Weights of a small audio captioner: 100.3 epochs.
Rows from block 2 of the text decoder of a small audio captioner, named by matrix and row number. Rows with one number belong to one neuron. Each number is 128 + 32 x the weight over its row's rms, rounded and kept within 0 to 255. All counts start at 0.
Before each neuron's rows are labels from the 100 texts, of 14848, where the neuron reaches its highest value: "fires on" is the input token at the peak. Only what is clearly more common there than usual is listed. The data: synthesized solo parts of chorales (CocoChorales). In brackets: how many of the 100, against the usual share in percent.
# fc1: MLP up (decoder.blocks.2.mlp.fc1.weight, 512x128), inputs 64-127
# fc2: MLP down (decoder.blocks.2.mlp.fc2.weight, 128x512, transposed), outputs 64-127

fires on: "3" (56 vs 3.3); "5" (26 vs 3.7); "4" (18 vs 6.2)
fc1.131 [ 91 112 209 172 112  88 133 143 133 116 178 145 137  94 159 136 122  85 134 102 127  67 138 123 152 110  77 164 191 183 139 126  82 100 104 160 116 130 150 172  54 116 100  90  85  97 118 107 115  60 159  95  43 153 123  83 174 165 156 103 145 135 148  80]
fc2.131 [131  74 169 141 118 128 139 200  99  97  88  87 140 170 151 156 140 147 105 135 129 137 106 102 132  88 191  94 123 164 124 147 113 103 163 163 140 127  85 140 190 125 205 109 123  86 159 117  98 175 123  86  84 145 114 156 173 127 108  93  72 165 173 149]

fires on: "d3" (100 vs 0.3)
fc1.163 [111 106 116 137 151 125 164 175 186 107 179 127 126 138 204 141 134 103 110 159 176 150 165 115 141 156  95  87  65 181 137 163 106 170 101 119 110 147 124  97 122 145 140 175 121 114 122  86 100 140 146 107 116 102 161  81 129 130 158  73 129 127 148 158]
fc2.163 [149  97 133  51 152 137 128 138 154 153 137  62 158  95 165 115 122 145 118 156  92 128 237 104 126 144 128 186  96 171 151 109 144  91  94  96 114 128 108 107 102 182 116 161 116 138 104 137 126 103 131 103  41 151 146 135 134 165 126 105  98 147 117  88]

fires on: "a" (56 vs 2.8); "3" (15 vs 3.3); "f" (12 vs 2.4); "g" (8 vs 2.5)
fc1.70 [129 105  90 122 156 115 149 131 116 152 142 175 118 174 114  94 149 157 132 202 133 111  98 117 128 152 130  97 104 138 131 126 126 164 120 113 121 186 120 135 102 141 126 130  84 119  95 126  54 184 140 127 106 106 125 168 137 153 123 127 117 119 101 125]
fc2.70 [ 95  74 114 131  87 126  74 102 105 151 106 202 111 136 197 118 102  74 147 123  94 138 134 126  87 119 165 122 112 137 136 138 136  79  88 147 122 152 149  89 102 123  99 138 119 107  96 136  83 202 177 146 142 157 104 180 133 116 141 135 169  90 180 190]

fires on: "3" (53 vs 3.3); "4" (33 vs 6.2); "5" (14 vs 3.7)
fc1.453 [112  72 113 162 139 178 139 176 140 169 115 132 142 172 145 112 140 126 101 161 118 157 134 128 194 183 173 191 157 141 157 109  44 126 146 155 134 135 152 163 114  58 121 114 146 157 155  96  65 211  76 139 111 101 152 111 165  85 166 138  92 123  65 114]
fc2.453 [ 71 140 126 143  74 106 130  88 131 150  82 149 126  80  80 127  98 121 139  91 166 128  99  87 163 136 129 168  94  80  79 103 139 143 126 141 122 143  69 111 152 159 160 130 151 150 166 137 117 135 124  88 165 114 162 157 110 135 109 123 123  99 103  95]

fires on: "c" (100 vs 2.8)
fc1.275 [168 130 172 118  99 140 165 140 107 127 130 135 139 133 160 130  82 118 158 143 122  99 145  82 141 150  97 186 116 165  87  54 124 193 117 124 102  85 109 122 114  71 165 111 141 138 105 119  95 134 174 126 136 113  84  84 193 148 154 122  96  81  87 114]
fc2.275 [ 94 116 128 148 145 144 116 117 163 136 125 107 107 128 106 102 135 116 122 149 122  50  98 134  82  98 153 128  47 131 115 198 166 175 150 155  93 142  81  99 158  95 143 141 121 126 143 164 134 187 125 156  59 156 158 192 124 101 127  95 142 129 114 146]

fires on: "4" (84 vs 6.2); "5" (9 vs 3.7)
fc1.360 [119 105 123 116 100 158 161 135 176 120 132  67  76 120 102 181 118 147 142 151  66  64  94 154  84 149 142 192 149  89 116 142 106 175 122 153 135 129 189 109 133 140 127 167 172 157 118 115  82 113 214 146  84  97 136 130 170 117 126  98 156 113 118 121]
fc2.360 [172  81 121 144 176 155 158 136 139 162  69 105 122  89 135  69 163 164 108 134 149 129 124 121  86 104 146 197  95 106 188 129 118 113 109  74 173 126 118 124 146  98 122  77 109 160 155 142 159 121 149 109 121  86 138 154 136 137 201  82 100 131  50 149]

fires on: "5" (54 vs 3.7); "4" (30 vs 6.2); "3" (14 vs 3.3)
fc1.485 [ 99 133 137 111 103  94 146 161 170 147 154 101 132 130 151  96  58 125 101  96 151  87  77 114 166 173 167 106 142 157 193 155  91  95 139 174 103 107 145 157  89  64 152 165 152 143 131 123 104 147 134 149 118 126 126 160 128 183 164  56 223 154 182 123]
fc2.485 [129  92 127 148 186 125 151 132 111 118 141 136 167 132 123 167 177 202 160 139 103 142  61 103 155  91 125 112 180  58 107 205  95 139 144 134 128 117 137 146  95 184 137  86  75 171 125 184  92 125 108 182 114 102 149 101 175 112 174 115 118 154  80 101]

fires on: "a" (100 vs 2.8)
fc1.148 [148 185 143  92 186 124 157 152 139 132 118 181 170 149 169 150 149  93 126 150 105 214 100 113 112 109 189 120 156 160 120  76  75 114  98 206 157 157 119 128  93  91 172 122 117 126 110 142  60 160 109 115 147 101 130 114 106 113 138  71 193 154 193  93]
fc2.148 [168 169 156  91 167 141 126 133  97 101  71 114  90 151 145 104 170 131 133 129 112  84 150 168  94 126 105 146 138 110   8 137  23 128 104 182 106 107 118  62 141 151 113  91 109  92 185 135  71 170 123 111 138 131  74  85  89 171 156 110 175 136 139  91]

fires on: "f4" (62 vs 1.1); "f" (15 vs 2.4); "f3" (10 vs 0.4); "3" (7 vs 3.3)
fc1.259 [127 115 174  59 187 120 127 126 123 155 124 158 160  96 208 202 140 176 152 156 130  81 116  72 206 159 134 107 110 139 164 121 151 108 158 110  73 173 141 145 136 163 140 155 132 155 121 161 131  93 168 148 129 109 121 142 202 121  63  82 151 182 124 112]
fc2.259 [ 89 210 143 130 151 108 114 148 129  86 115  63  76 115 123  88  93 190 189 134 113  98 173 121 150 149 102 120 208 211  98  78 139  70  87 155  76  73 117 106 149 112 141 129  89  91 103 161 134 120 166  98 145 123 119 145 188 149 140 110 131 161 111 103]

fires on: "c" (44 vs 2.8); "4" (39 vs 6.2)
fc1.176 [119 146  93 123 131 150 153 127 157 105  86 154 126 133  67 110 138 107 161 121 135 147 115 115 146  62 153 136 139 150 127 109 145 147  72 124 121  72 150  76 157 103 174 154 179 163  78 125 128  67 113 146 145 169 169 125 115 120 110 115  94  89 117 168]
fc2.176 [ 88 148 131 120  80 124 131 111 123 106 117 111 173  99 109 156 170 109 172 145 112  88 144  98 134 100 112 109 178  75 137 148 135  95 169  75 162 145  84 120 134 179  99  77 105 115 169 134  42 174 139 139 112 162 163 102 143 161 103 105  72 154 174 121]

fires on: "<end>" (80 vs 10.8)
fc1.475 [163 151  94 112 103 160 156 122 154 125 170 126 131 158  55 194  74  93 109 158 116 119 201 121  52 163 126  53 134 146 152 149  98 124 163 135 110  86 107 151 139 162 100 164 154 126 137 161 199  52 148 109  79 142  98 141  86 141 124  75 127 124 117 130]
fc2.475 [126   0 129 105 122 112  93 145  83 140 173 149 154  90 101 149 169 185 171  95  95  99 155  76 159 127 155 163 163 148 178  87 135 170 135 105 148 105  81 104 187  78  98 137 135 131 122 118 163 103  87 110  95 173 170 138 122 137 157 129 151 119  93 100]

fires on: "d3" (100 vs 0.3)
fc1.167 [139 145 119 129 149 163 218 154 165 177 185 138 120 182 121 149 111 116  42 152 177  87  80  65 163  82  79 132 116 105 116 150 129 133 114 174 120 123 119 119 188 162 110 136  97 168 114 138 109  74 160 134  97 143 120 175 111 119 187 112 135 170 149  92]
fc2.167 [113  92 151  66 141 136 100 115 150 199 122 127 166 157 134 139 135  71  77 186 167  50 209 117 116  80  69  98  94 132 123 158 106 127 130 119 157 107 119 157 136 233 124 146 124  70 107 147 128 117 127  76 133 162 192 111 140 148 161 118 149 195 174 114]

fires on: "d3" (91 vs 0.3); "f3" (8 vs 0.4)
fc1.154 [130 104 139 147 162 192 141  98 149 147 119 134 150 130 175 104  93 164 132 117 169 135 162 136 126 101  83 114 127 108 170 105  84 120 168 162  67 112 104  70 164 131  84  86 167 150  94 139 114 118 144 153 104 142 106 128 121 141 171  68 134 118 104 153]
fc2.154 [114 159 154  97 155 151  26 110 130 111 148 121  71 146 154 113 111  75 131 142 177 115 138 105 152  78 149 117 154 179 169 117 129 137  96 147  99 164 101  97 130 179 117 105 124 177 153  95 167  93 142 120  86  98 142 123 142 148 130 131  95 164 162 118]

fires on: "d3" (75 vs 0.3); "f3" (20 vs 0.4)
fc1.310 [151 165  97 148 140 168 127 112 158 136 118 124 133 162 173  95 117 127 153 121 137 115 184 118 152 131  99  91  90 169 150 110 121 135 126 178  43 175 120 129  92 179  68  97  80  96 124  80 124 115 137 122 136 172  96 140 175 132 183 122 171  98 120  56]
fc2.310 [123  11 177 122 107 161  88 122 141 108  95 153 119 161 162 130 147 153  61 144 138 100 108 124 119 132 136 135 128 132 115 178 115  89 142 167 160 131 141 147 162 135 187 110 184  67 127  96 132 191 132 133  67 158 132 151 125  88 127 133  96 190 148 117]

fires on: "c4" (62 vs 1.3); "c5" (33 vs 1.2)
fc1.104 [118 120  98 140 140 124 162 170 124 132 117  82 192 103 163 111 137  77 125 153 174 138 152 181 127 131 176 135 130 147 148  89 143  70 186 139 189 115 170 127  95 125  73 133 114 153  32 174 162 103 164 127 125 139 104 170 168 108 167 114 175 100 166 102]
fc2.104 [101  57 122 129 136  86 132 126  97 113  77 131 131 107  95 127 118  71 158 111 126 170 147 131 147 128 146  89 112 116 197 102 143 122 125  93  94  88 163 125 143 117 107  48 193 145 113 116 125  68 146 119 175 112 127 102 134 119 105  83  83 129  53  99]

fires on: "c4" (58 vs 1.3); "g5" (33 vs 0.8)
fc1.35 [164 132  88  73 127 131 201 153  85 127 147 128  97  32 125 109 183 120 160 165 124 163 105 143 148 125 101 142 139 121 140 122 141 144 178 165 168 125  90 128 168 148  93 192 115 117  71 136 159 100 130 113  94 162  98 182 213 119  89 110 163 121 107 116]
fc2.35 [162 123 139 100 103 139 109 114 115  87 208 101  44 170 102 126 154  83  76 143  83 170  88 145 132  80 196  89 114 166 142  85 117 124 144 113 145 130  77 138 122 179  98 149 122 110  94 120  83  79  90 137 140  57  67 131 178 115 142 156 145 106 137  99]

fires on: "<end>" (98 vs 10.8)
fc1.121 [135 125  88 145 118 174 206 120 106  94 181 121 166 146 155 193 156 166  89 107 107  72 133 100  79 150 149  88 131 110 156 158  87 118  91 136  67 142 167 122 117 138 145 183 109  97 124 146 144 130 167  76 131 142 115  88 118 165 117 118  96 127 158  94]
fc2.121 [191 128 125 127 136 132 154 143 126 137 147 133 143  93 129 162 153 142  83 109 127 111 135  61 158 216 130 158 101  95 135 155 114 135 184 121  80 128 144 137 154  88 103 133 118  92 119 143  97  85 123 126 139  68 121  90 163 109 150 150  93 123 110 158]

fires on: "c" (98 vs 2.8)
fc1.294 [ 84 165 137 131 131 117 166 117  82 113 154  43 128 133 131  73 172  82 112 111 178 122  74 160 151 140 140 119 129  96 108 106 144 113 123 144  81 116 121 182 112 109  85 120 145 185 145  95 140 103 126 124 160 156 183  87  99 218  97 132 152 117 116 166]
fc2.294 [112 116 159 153 156 120 138 130 122  81 111 113 100 180 126 148 123  72 134 134  84 126 166 143  91  70 116 152 160 143  58 133  97 199 106 138 179 167  72 102 202  40  92 113  88 126  60 109  98 157 142 120  88 105  87 125 167 137 137  87  72 133 154  91]

fires on: "d3" (96 vs 0.3)
fc1.9 [ 98 131 127  79 142 138 170 138 147 108 128 109 141 169 102 178  97 167 113 142  65 135 167  78 164 149 129  79 137 139 114 108 150 130 104 121 145 118 146 141 191 104 102 133 212 118 134 109 116 131 155 144 129 142  90 201 110 167 148 147  82 167 197 173]
fc2.9 [172 158 129 146  64  97 116 138 120  61  81 139 183 146 109 121 135  76 103 156 103 176 107 143 161 151 100 140 139 121 140 104 168 179 147 109 112 126 153 124  84 158 141 122 120 116  70 140 139  88 128 106 142 145 139 133 185 110 179 172 175 135 114 123]

fires on: "5" (45 vs 3.7); "4" (34 vs 6.2); "c4" (16 vs 1.3)
fc1.204 [ 68 114 126  83 145 113  58 161  93 151 115 105 158  91 156 128 126 190 135 115  89 123 135 105 168 143 149 104 127 129 128 107 133 132 134 134 112 114 106 183 133  80 124 104 121 134  74  88 132 107 154 117 169 141 150 162 116 102 142  94  91  71  82 199]
fc2.204 [111 181 100 178 117 136 167  86 128  87 150 125 120 127 175 154 101 160  97 114 174 178 138  69 127 189  98 125 129 132 114 141 103 122 109 143 172 144 166 163 107 100 180 152  74 176 116 113 115  57 116 162  71  85 122 118 136 132 182 112 115 129 129 184]

fires on: "c" (100 vs 2.8)
fc1.112 [135 126 114 134  95  94 123 108 119  80 120  80  95 139  89  80 164 136 123 100 125  97 105 109 155 167 113 118 159 149  31 124  94 165 132 120 120 123 103 155 165 123  81 161 140 161 131 121 138 122 129  88 123 148 120 127 137 162 106 146 125 130 122 132]
fc2.112 [165 174 111 137 129  90 123 177 126 113 109 148 168 118  83  98  97 100 153  97 100 104 121 143  86 153 135 109 130 113  15 137 161 143 123  90 146 119 146 135 166 123  76 112 122 145 172 103 135 144 166 112 121  93 116 152 139 149  62 140 103 171 108 127]

fires on: "4" (84 vs 6.2); "2" (13 vs 0.1)
fc1.170 [106 122  81 120  91 167 169 182 128 100 130 140 121 115 157 114 181 124 153 166 142 131  81 192 138  93 143 132 117 130 101  94 140  65 136 146 128  94 166 116 107 133 123 109 115 126  84 135 116  99 165  97 100 218 135 173 127 151  94 150 105 127  73 159]
fc2.170 [130 198  83 144  91 147 105 110 130  78 127  74  83  87 114 133 122 120 164 101 159 162  84 145  80 125 191 112 131 130 169 125 175 126 100 125 140 184 169 164 145 160 120  82 134 135 156  99 123 114 129 127  70 120 128 100  91  92 162  82  68 134 143  90]

fires on: "c4" (61 vs 1.3); "c5" (39 vs 1.2)
fc1.376 [130 151 155 110 164  72 135 154 104  58 142 132 106 158 147 110 139 147 123 135  99 158 126  91 112 148 172 188 139 140 142 112 152 157 168 139 116 127 160  88 109 135 116 172 125 155 139 123 154 124 155 128 156  45  87  77 136  57 188  96  64 150 182 157]
fc2.376 [153 113 150 194 158  78 136 111 170 121 112 138 192 120 125  63 132 109 110 145 126 113 180 144 155 158 173 143 133 132 169 146 160 100 105 108  98  82 118 181 107 149  76 136 166 195 137  64 142 135  92  72 112 131 169  88 145 169 101 144 113  96 178 143]

fires on: "<end>" (77 vs 10.8); "g" (10 vs 2.5)
fc1.143 [146 131 111 138 205 105 158 134  90 135 190 114 154  98 123 222 148 179 141 115 126 146  71  79 100 169 179 103 111 160 123  91  97 132 126 169  99 110 141 171 165 138 176 175 100 121  78  97  56 149 116  24 171  87  99  76 151  99 110 139 165  62 140  82]
fc2.143 [ 98 191 144 140 118  96 146 135 126  84 153  90 134 116 146 131 107 141  73 160 160  90 124 173 149 185  42 157 126  81 166 136 154 151 177  94 147  98 125 165 102  81 122 157 103 138  67 112 113 154 101 138  96 168 122 117 114 169 177  78 125 125  57 174]

fires on: "f4" (78 vs 1.1); "f5" (15 vs 0.9)
fc1.348 [129 153 158 116 105 155 112 106 114 101 125 105  96 190 147 165 124 174  84  95 113 123 125  78 231 133 107 119  74 130 126 143 109 170 125 172 144 134 109 167 141 140  70 115 156 124 103  85 129 151 152 180 114 133 167 124 109 141 110 166 178 118 197 165]
fc2.348 [172 151 128 123 180 130  96 105 105 184 154 129 205 164  98  85  87 161 132 117 133  84 153  96 101 150 124 121 127 122  82 131 105  86 149  99 124 143 134 108 162 105 102 100 180 131 130 140 136 187 145 109 113 146 148 132 114  94 101  98 137 140  89 104]

fires on: "5" (41 vs 3.7); "3" (40 vs 3.3); "4" (19 vs 6.2)
fc1.8 [ 93 132 120 177 113 138 156 144 155 134 140 168 111 151  90 184  85  82  91 160  72  81 121 123 135  88 148 160 122 154  90 175 121 123 124 163 148 135 131 185 117 165 178 161 157  69 112 125 113 148  63 129 110 124 102  66 127 108 126 118  36 159  80 159]
fc2.8 [106 168 129  96 105 114 101  96 136 142 146 106 128 134 116 112 136 156 115 129  88 117 118 142 136 115  26 111 121  92 141  88 146  88 141  30 150 180 165 117 102 136 106  98 154 209 152 164 158 144 134  48  72  86 104 164 124 102 142 170 140  86 154 126]

fires on: "a" (55 vs 2.8); "d3" (37 vs 0.3)
fc1.226 [114 150 168 176 113 189 174 145 160 181  94 119 156 170 172 144 177 141 118  89  93 148 169 119 113  77 143 104 133 144 115 115 120 176 105 142 123 150 150 119 142 132 145  92 165 147  88 104  90  95 134 174 163 170 126 140 106 141 140  90 147 138 177 138]
fc2.226 [152  96 134  54 149  65  58 121 133 155 162  99 169 116 101 117 143 125 132  90 159  84 163 123 148 163 103 112 162  91 146 161 149 124 142 132 103 150 129 142 159  85  64  75 132 125 123 166  93 119 120 136 182 117 123 136 101 160 132  81  85 116  85 159]

fires on: "f4" (55 vs 1.1); "a3" (38 vs 1.1); "g" (7 vs 2.5)
fc1.351 [117 133 106  99 104  97 107 121  83  86 189 137  99 172 152 165 104 144  98 128  93  96 121  63 130  71 132 122  21 169 132  97 102 141  87 184 102 142 116 121 129 101 187 109  98  80 132 165 129 132 130  74 139 138 167 194 141 107 101  70 148 110  88 133]
fc2.351 [138 136 180 156 148 122 105 177  81 151 127 101 186  84 102 147 115 114 157 123 104  78 140 154 195 106 142 139 132 102 172 143 180  82 125 109 139 116 146  94 133 155 132 154 173  88 143 146 111 101 129 141 178 135 171 152 117  76 117 106  83 110 113 132]

fires on: "c" (100 vs 2.8)
fc1.243 [146 171 157 102  91 186 130 172  82  93 140 100 143 182  90 132 149 127  85 166  70 116 135 122 125 114 110 123 152 123 100 121  90 192  31 130 131  77 166 113 107 120  92  89 122 168  76 112 145 139 141 114 166 133  84 171 108 179 104 110  82  92 189 128]
fc2.243 [131 120 153 154 185 124 186 169 122 136 124 102 101 102 123 119 127 160 172  93 197 111 127 155 142 108 152 105 142 123 147 104 223 136 205 131  93 102 113 123 101 201 171  75 191 141 146 129  96 147 155 129 142 132 120 144 131 156  71 101 160 111  90 102]

fires on: "f4" (61 vs 1.1); "2" (12 vs 0.1); "f5" (12 vs 0.9); "f3" (8 vs 0.4)
fc1.398 [167 115 132 107 141  59 112 126  99  77 164 155  95  69 111 178 121 100 166 165 142 137 126 110 172 143 106 112 104 197  86 170 159 120 116 150  72 162  97 121 130 102 153 103 118 110  50 100 109  90 173 174 124 132  94 147 152 125 120 169 144 138 135 114]
fc2.398 [138  99  93  85 175 112 110 156 101 100 169 136 161 111 137 112 129 137 129 100 190  80 182 197 132 155 120 196 122 145 150 164 149  86 166 172 153 134 197 165 111  91  99 183 140  90 135 124  99 127 110 147  92 199 152 143  93  86 129 137 126 144 156 125]

fires on: "c4" (47 vs 1.3); "g" (32 vs 2.5); "c5" (16 vs 1.2)
fc1.322 [103 141 189 111 101 138 193 109 106 132  88  96 138 147 136 141  87 167 101 147 161 146 126 118 137 162 186 102  58 115 116  97 159 122 139 144  84 127  75 141 178 116  91 125  90 146 164 194 133 111 111 178 125  84 166 122 125 119 128 110 105 161 161 135]
fc2.322 [ 90 139 180 152 158 114 152 159 116 154 168 161 112 144 109 111 164 138 110 126  87  76 113 103  93 136 116  90 127 107 100 149 168  91  83 165 109 157 107 111 168  76 164 139 203 119 125 144 101 189 109 155  72 120 126 135 181 152 199 151 155  58 187  92]

fires on: "c" (63 vs 2.8); "a" (11 vs 2.8)
fc1.327 [183 168 176 111 126 110 138  93  50 109 100 133 102 133 100 138 105 106 145 132 164  86 160 135 158 128 151 142 131 111 185 137 134 193  80 131 131 176 119 113 128 106 117 122  95 155  98  96  54 142  76 130 139  89 161 160 129 118  83 135 140 119 174 148]
fc2.327 [159  87  92 144 131 119 134  82 115  98 132  66 182  99  70  60 132 117 113  68 169 116 110  70 100  66 137 156  72 162 175 115 127  74 111 138  82 132 129 153 148  99 115  86 102 109 124  98 166 117 173 138 116 165 123 124 139 134 173 126 114 134 178 129]

fires on: "f4" (35 vs 1.1); "f5" (19 vs 0.9); "c" (17 vs 2.8); "f" (11 vs 2.4)
fc1.282 [125 170 141 115 141  92 100 161  82 123  67 132  99 149 151 167 169  94 192 121 110 154  98 162 181 167 149 141 143 145 167 184 129 199 159 125 136 146  99 130 122 130  89 127 159 147  68 145 129 147  85 139 130 120  84 122 147 123  65 120 155  75 120 152]
fc2.282 [127 142 147 128 154 137 112 155 154 200 152 156  82  29  87  96 137 168 108  85 142 135 153 126 104 146 132 132 142 182 134 140 176 127 144 110 141 149 132 180  95  90 149 169 134 110 126 105 136 150 128 124 134  74 107 112  51 141 147 134 147 118 126 138]

fires on: "4" (99 vs 6.2)
fc1.156 [119 180 102 194 109 111 183 102 134 164 167 134  87 168 103 131 137 156 120 103 173 105 112  90 145 115 125 162 134 162 126 169 105 131 102 143 122 158 115 107  81 176 159 109 129  96 127 133 143  87  70  73 148 128 151 182 133 137 162 108 136 172 185 145]
fc2.156 [144 151  82 108 110 116 146 171 109 132 159 133 126 148 140 189 157 167 156 120 134 152 160  72 171 177  60 124 135  92 129 115 118 158 148 112 104 124 182 119 153 166 125 141 116  57 115 117 129 129 135 129 128 132 191  92 124 115  88 131 166 136 112 105]

fires on: "c4" (95 vs 1.3)
fc1.191 [167 148  86 103 118 135 139 153  93 117 158 115 115 147 101  67 136 118 136 120 159 121 155  91 117 166 121 168 128 106 118 160 191 140 149 123  73 111 127 125 110 127  92 114  73 143 161  96  97 207  97 111 117  86  97 127 120 154 221 156 162 154 144 232]
fc2.191 [114 162  95 126  69 146  85 102 115 115 120 124 126 120 137 117 132 155  90 151  89 120 108 100  89 134  52  90 137 184 168 143 171  98 129 114 133 133  70 119 130  63  29  68 123 158 124 131  74 139 114 147 100 110 136 146 173 165 133 157 168 120 113 166]

fires on: "<end>" (46 vs 10.8); "a4" (29 vs 1); "c3" (24 vs 0.1)
fc1.421 [142 124 149 154 100  92 153 111 159 129 199 157  92 179 129  73 154 170 173 125 175 167 104 135 110 115  98 112 109 134 115 138 116 113 142 145  56 117 164 116 124 177 129 156 137  85 103 102 131 157  78 120 159 162  87  89 123 115 133 160 177 102 162 119]
fc2.421 [ 88 153 181 185 131 121  62 124 140  68 146 134 138 101  61 161 135 106 115 102 173 109 214  98 120 189 126 145 123 145 147 133 181 167 162  73 145  99 170 161 107 104  85 104 111 101 140 155 121 105 107 145 172 100 133 170 125 136 141 135 126 127  95 117]

fires on: "d3" (90 vs 0.3); "e4" (10 vs 1.1)
fc1.39 [124  83 119 101 125 125 174 103 138 156  97 150  78 165 156 101 132 128 127 173 110 193 105 100 124 110 159  83 121 118 189 118 145 119 171 134 104 109 114 107 125 162 120 117 169  77 143 123 118 153 134  87  67 127 147 114 101 140 130  76 111  93 122 126]
fc2.39 [ 85 123 139  81 132 137 104 117 104 124 147 166 145  88 122 138 112 145  93  85 185  90 113 158 142 124 123 107 124 140  86 129  93 173  85  80 154 129 135 115 151 143 122 105 123 148  83 105  82 149 178 106  33  71 109 108 230 118 180 131 126  76 169 102]

fires on: "c4" (94 vs 1.3)
fc1.321 [ 66 138  82 197  84 113 187 111 171 112 116  96 144 154  95  97 106 153 141 178 169 169 150 135 157 117 124 141 142 154 136 148 196  99 132 182  90  84 151 112 128 115  43 107 104 195 153 127 153  96 189  56  89 128 137 142 175 137 149 120 131 111 122 140]
fc2.321 [ 80 151 135 169  88 135 138 109 121 122 144  96  89 159  96  83  92 142 128 124  97 115 154 109  82 147 175 167 123  77 110 171 125 161 122 115 128 120 165  67 152  74 155 142 151 106 135 162  68 159 127 157 139 114 178 186 142 133 142 165  82 112 152 147]

fires on: "a" (100 vs 2.8)
fc1.370 [101 163 146 121 121 165 161 151 119 135  65 104 126 103 172 150 207 122 109 169 116 110 119  53 135 117 147  63  75 140 114 103  77 149 162 106 101  97 137 172 123 142 157 108  95 176 107 125  33 119  90 144 119 149 140  81 121 107 180 149 149 128  77 140]
fc2.370 [137 130 108 105 152  84 127 162 114 160 122 111 108 120 144 133 162 207 153 133 110 117 137 111 104 132 104 151 152 128  23 215  79 122 100 162 115 105 108 131 123  90  69  93 110 138  91 105 197 158 162 133 142  73 112 112 106  88 119 146 144 127 124 126]

fires on: "f4" (56 vs 1.1); "<end>" (35 vs 10.8); "3" (7 vs 3.3)
fc1.324 [120 132  97 132  51 145  92 142 125  94 119 137 134 123 119 145 137 195 168 108 119 117  86  97 190 150 136 125 101 165 137 105  78 104 149 185 114  93  95 162 112  91 138 178 135  96 149 129  76 152 121 125 164 173 145  86 133 134 179 134 168 142 142  79]
fc2.324 [151 146  79 125 129  82 108  75 154 172 118 121 151  92 158 172 157  85 212 116 128  92 105  99 124 154 145 135 149 155 140 163 121  91 166 190 137 118 153  99 156 145 156 118 161 134  88 165 124 131  76 141  66  94 150  97 116 101 123  96 119 162 173 138]

fires on: "f4" (53 vs 1.1); "f5" (32 vs 0.9); "c5" (15 vs 1.2)
fc1.486 [150 134 178 140 128 124 135  86 167  86 131 119 137 120 131  79 130  98 123 155 102 163 130 103 211 131 144  73 124 106 156 121 130 121 164 170 114 139  88  98 140 102 136  66 109 140  48 132  81 104  93 173 110  76 127 143 137 111 105  94  85 104 188 127]
fc2.486 [146 120 126 120 121 118 102 116 107  96 165 135  67 167 138 132 139 112 168 118 133 189 146 126 124 114 172  94 173 160  92 104 142 129 152 142 143 151  95  85 150 129 152  94 184  91 117  81 140 184 118 126  68 127 123 131 136  90 119 134 104 148 105 138]

fires on: "4" (73 vs 6.2); "3" (13 vs 3.3); "5" (13 vs 3.7)
fc1.14 [151 142 115 109 149 140  84  94 149 106  75 124 106 146 165  99 106 127 118 159 170  97 122 143 161 131 139 167 137 123 191  81 137 112  77 175 102 104  94 125 109  77 118 130 101 174 178  83  84 127 161 194 119 144 161 139 116 155 164  94 106 120  64 143]
fc2.14 [114 155 155 125  86 134 212  75  96  68 146  86 148 144 151 140 108 173 144  82 159 162 181 167 125 101 193 117 126 142 112 149  59 142 106 134 163 138 121 123 163 142 123 138 171 138 167 138 107 112 159 118 104  93 145 185 136 146 135 153  92 131 109 160]

fires on: "d3" (44 vs 0.3); "#" (41 vs 13.2); "4" (13 vs 6.2)
fc1.487 [133 105 146 156 116 158 133 104 104 135 133 138 135 120 110 109 108 104 110 165 106 123 120  86 195  72 170  82 118 131 199 153  73  59 144 136 119 129 129 148 161  76 111 117  77 166  90 125 102 147 120 152  97 169 200 156 154 144 130  31 141 101 191 147]
fc2.487 [126 140 129 155 201 100 100 118 111 161  84 121 104 145 160 166 154 137 140 179 112 104  81  95 118 125 100 145 100 114 109 129  82  96  99 164 115 145  81  94 187 176 147 101 142 115 150  91 151 104 104  83  81 156 160 135 116 160 111 132 142 125  95  84]

fires on: "3" (83 vs 3.3); "5" (8 vs 3.7)
fc1.315 [122 120  86  68 114 156 162 171 167 135  99 160  73  91 153 135 125 171 101 173 140 128 174 190 220 137 124 114  98 145 161 125  88 164 111 114 118  93 122 171 132 109 126 152 110 112 160 120  41 132  62 110 141  94 123 104  96 139 137 107  84 138 122 115]
fc2.315 [ 91 159 127 115 114  81 117 103 148 186 124 125 154 153  61  97 138 110 179  86 102 139 142 113 129  86 150  85  97  71 122 131 153 140 161 164 109 158 200  99 119  64 162  95  65 156  66 122 175 151 106 138 106 116 168 157 157 113 108  99 116 171 100 150]

fires on: "3" (63 vs 3.3); "4" (24 vs 6.2); "5" (13 vs 3.7)
fc1.323 [191 112 176  91 119 156 171 112 175 168 124 112 106  95 165 143 111 148  93 148  97 119 143 140 120 131 160 140 151 152 166 124  96  69 101 127 119  75 146 111 177 136 145 138 136 146  27  77 172 138  65 122 168 114 119 135 162 122 173 152 129 102 144 117]
fc2.323 [ 59 217 130 140 174  91 142 138 172 165 100 168 176 137 106 183 196 139 153 117 103 113 179 154  90  35 128 148  94 122 109 116 112 203 156 167 137 111 150 112 168 162  93 122 135 148 110 131  68 124 103 140 152  89 142  98 137 100  61 132  86 127 117  80]

fires on: "c4" (35 vs 1.3); "2" (34 vs 0.1); "b3" (13 vs 1.1)
fc1.6 [146 145 116 162  60  73 119 171 128 139 132 150  94 125 109 105 140 109 164 174 142 170  60 125 153 161 147 151 119 151 151 136 152 145 193 150 163  76 118 118 152 103  80 107 154 117  84 111 132 133 132 142 108  70  81 169 141  97 139 119 108 142  80 116]
fc2.6 [110 138 148 173  77  73 104 200 114 103 148 140 125 167 131 148 166  93 171 172 125 114  88 121  87  87 126 126 149 121 104 137 159 112  80  99 115 131 132 137 179 148 190 153 153  79 163 140  92  66 117 103 110 151 186 157 148  92 124 134 144 130 163 184]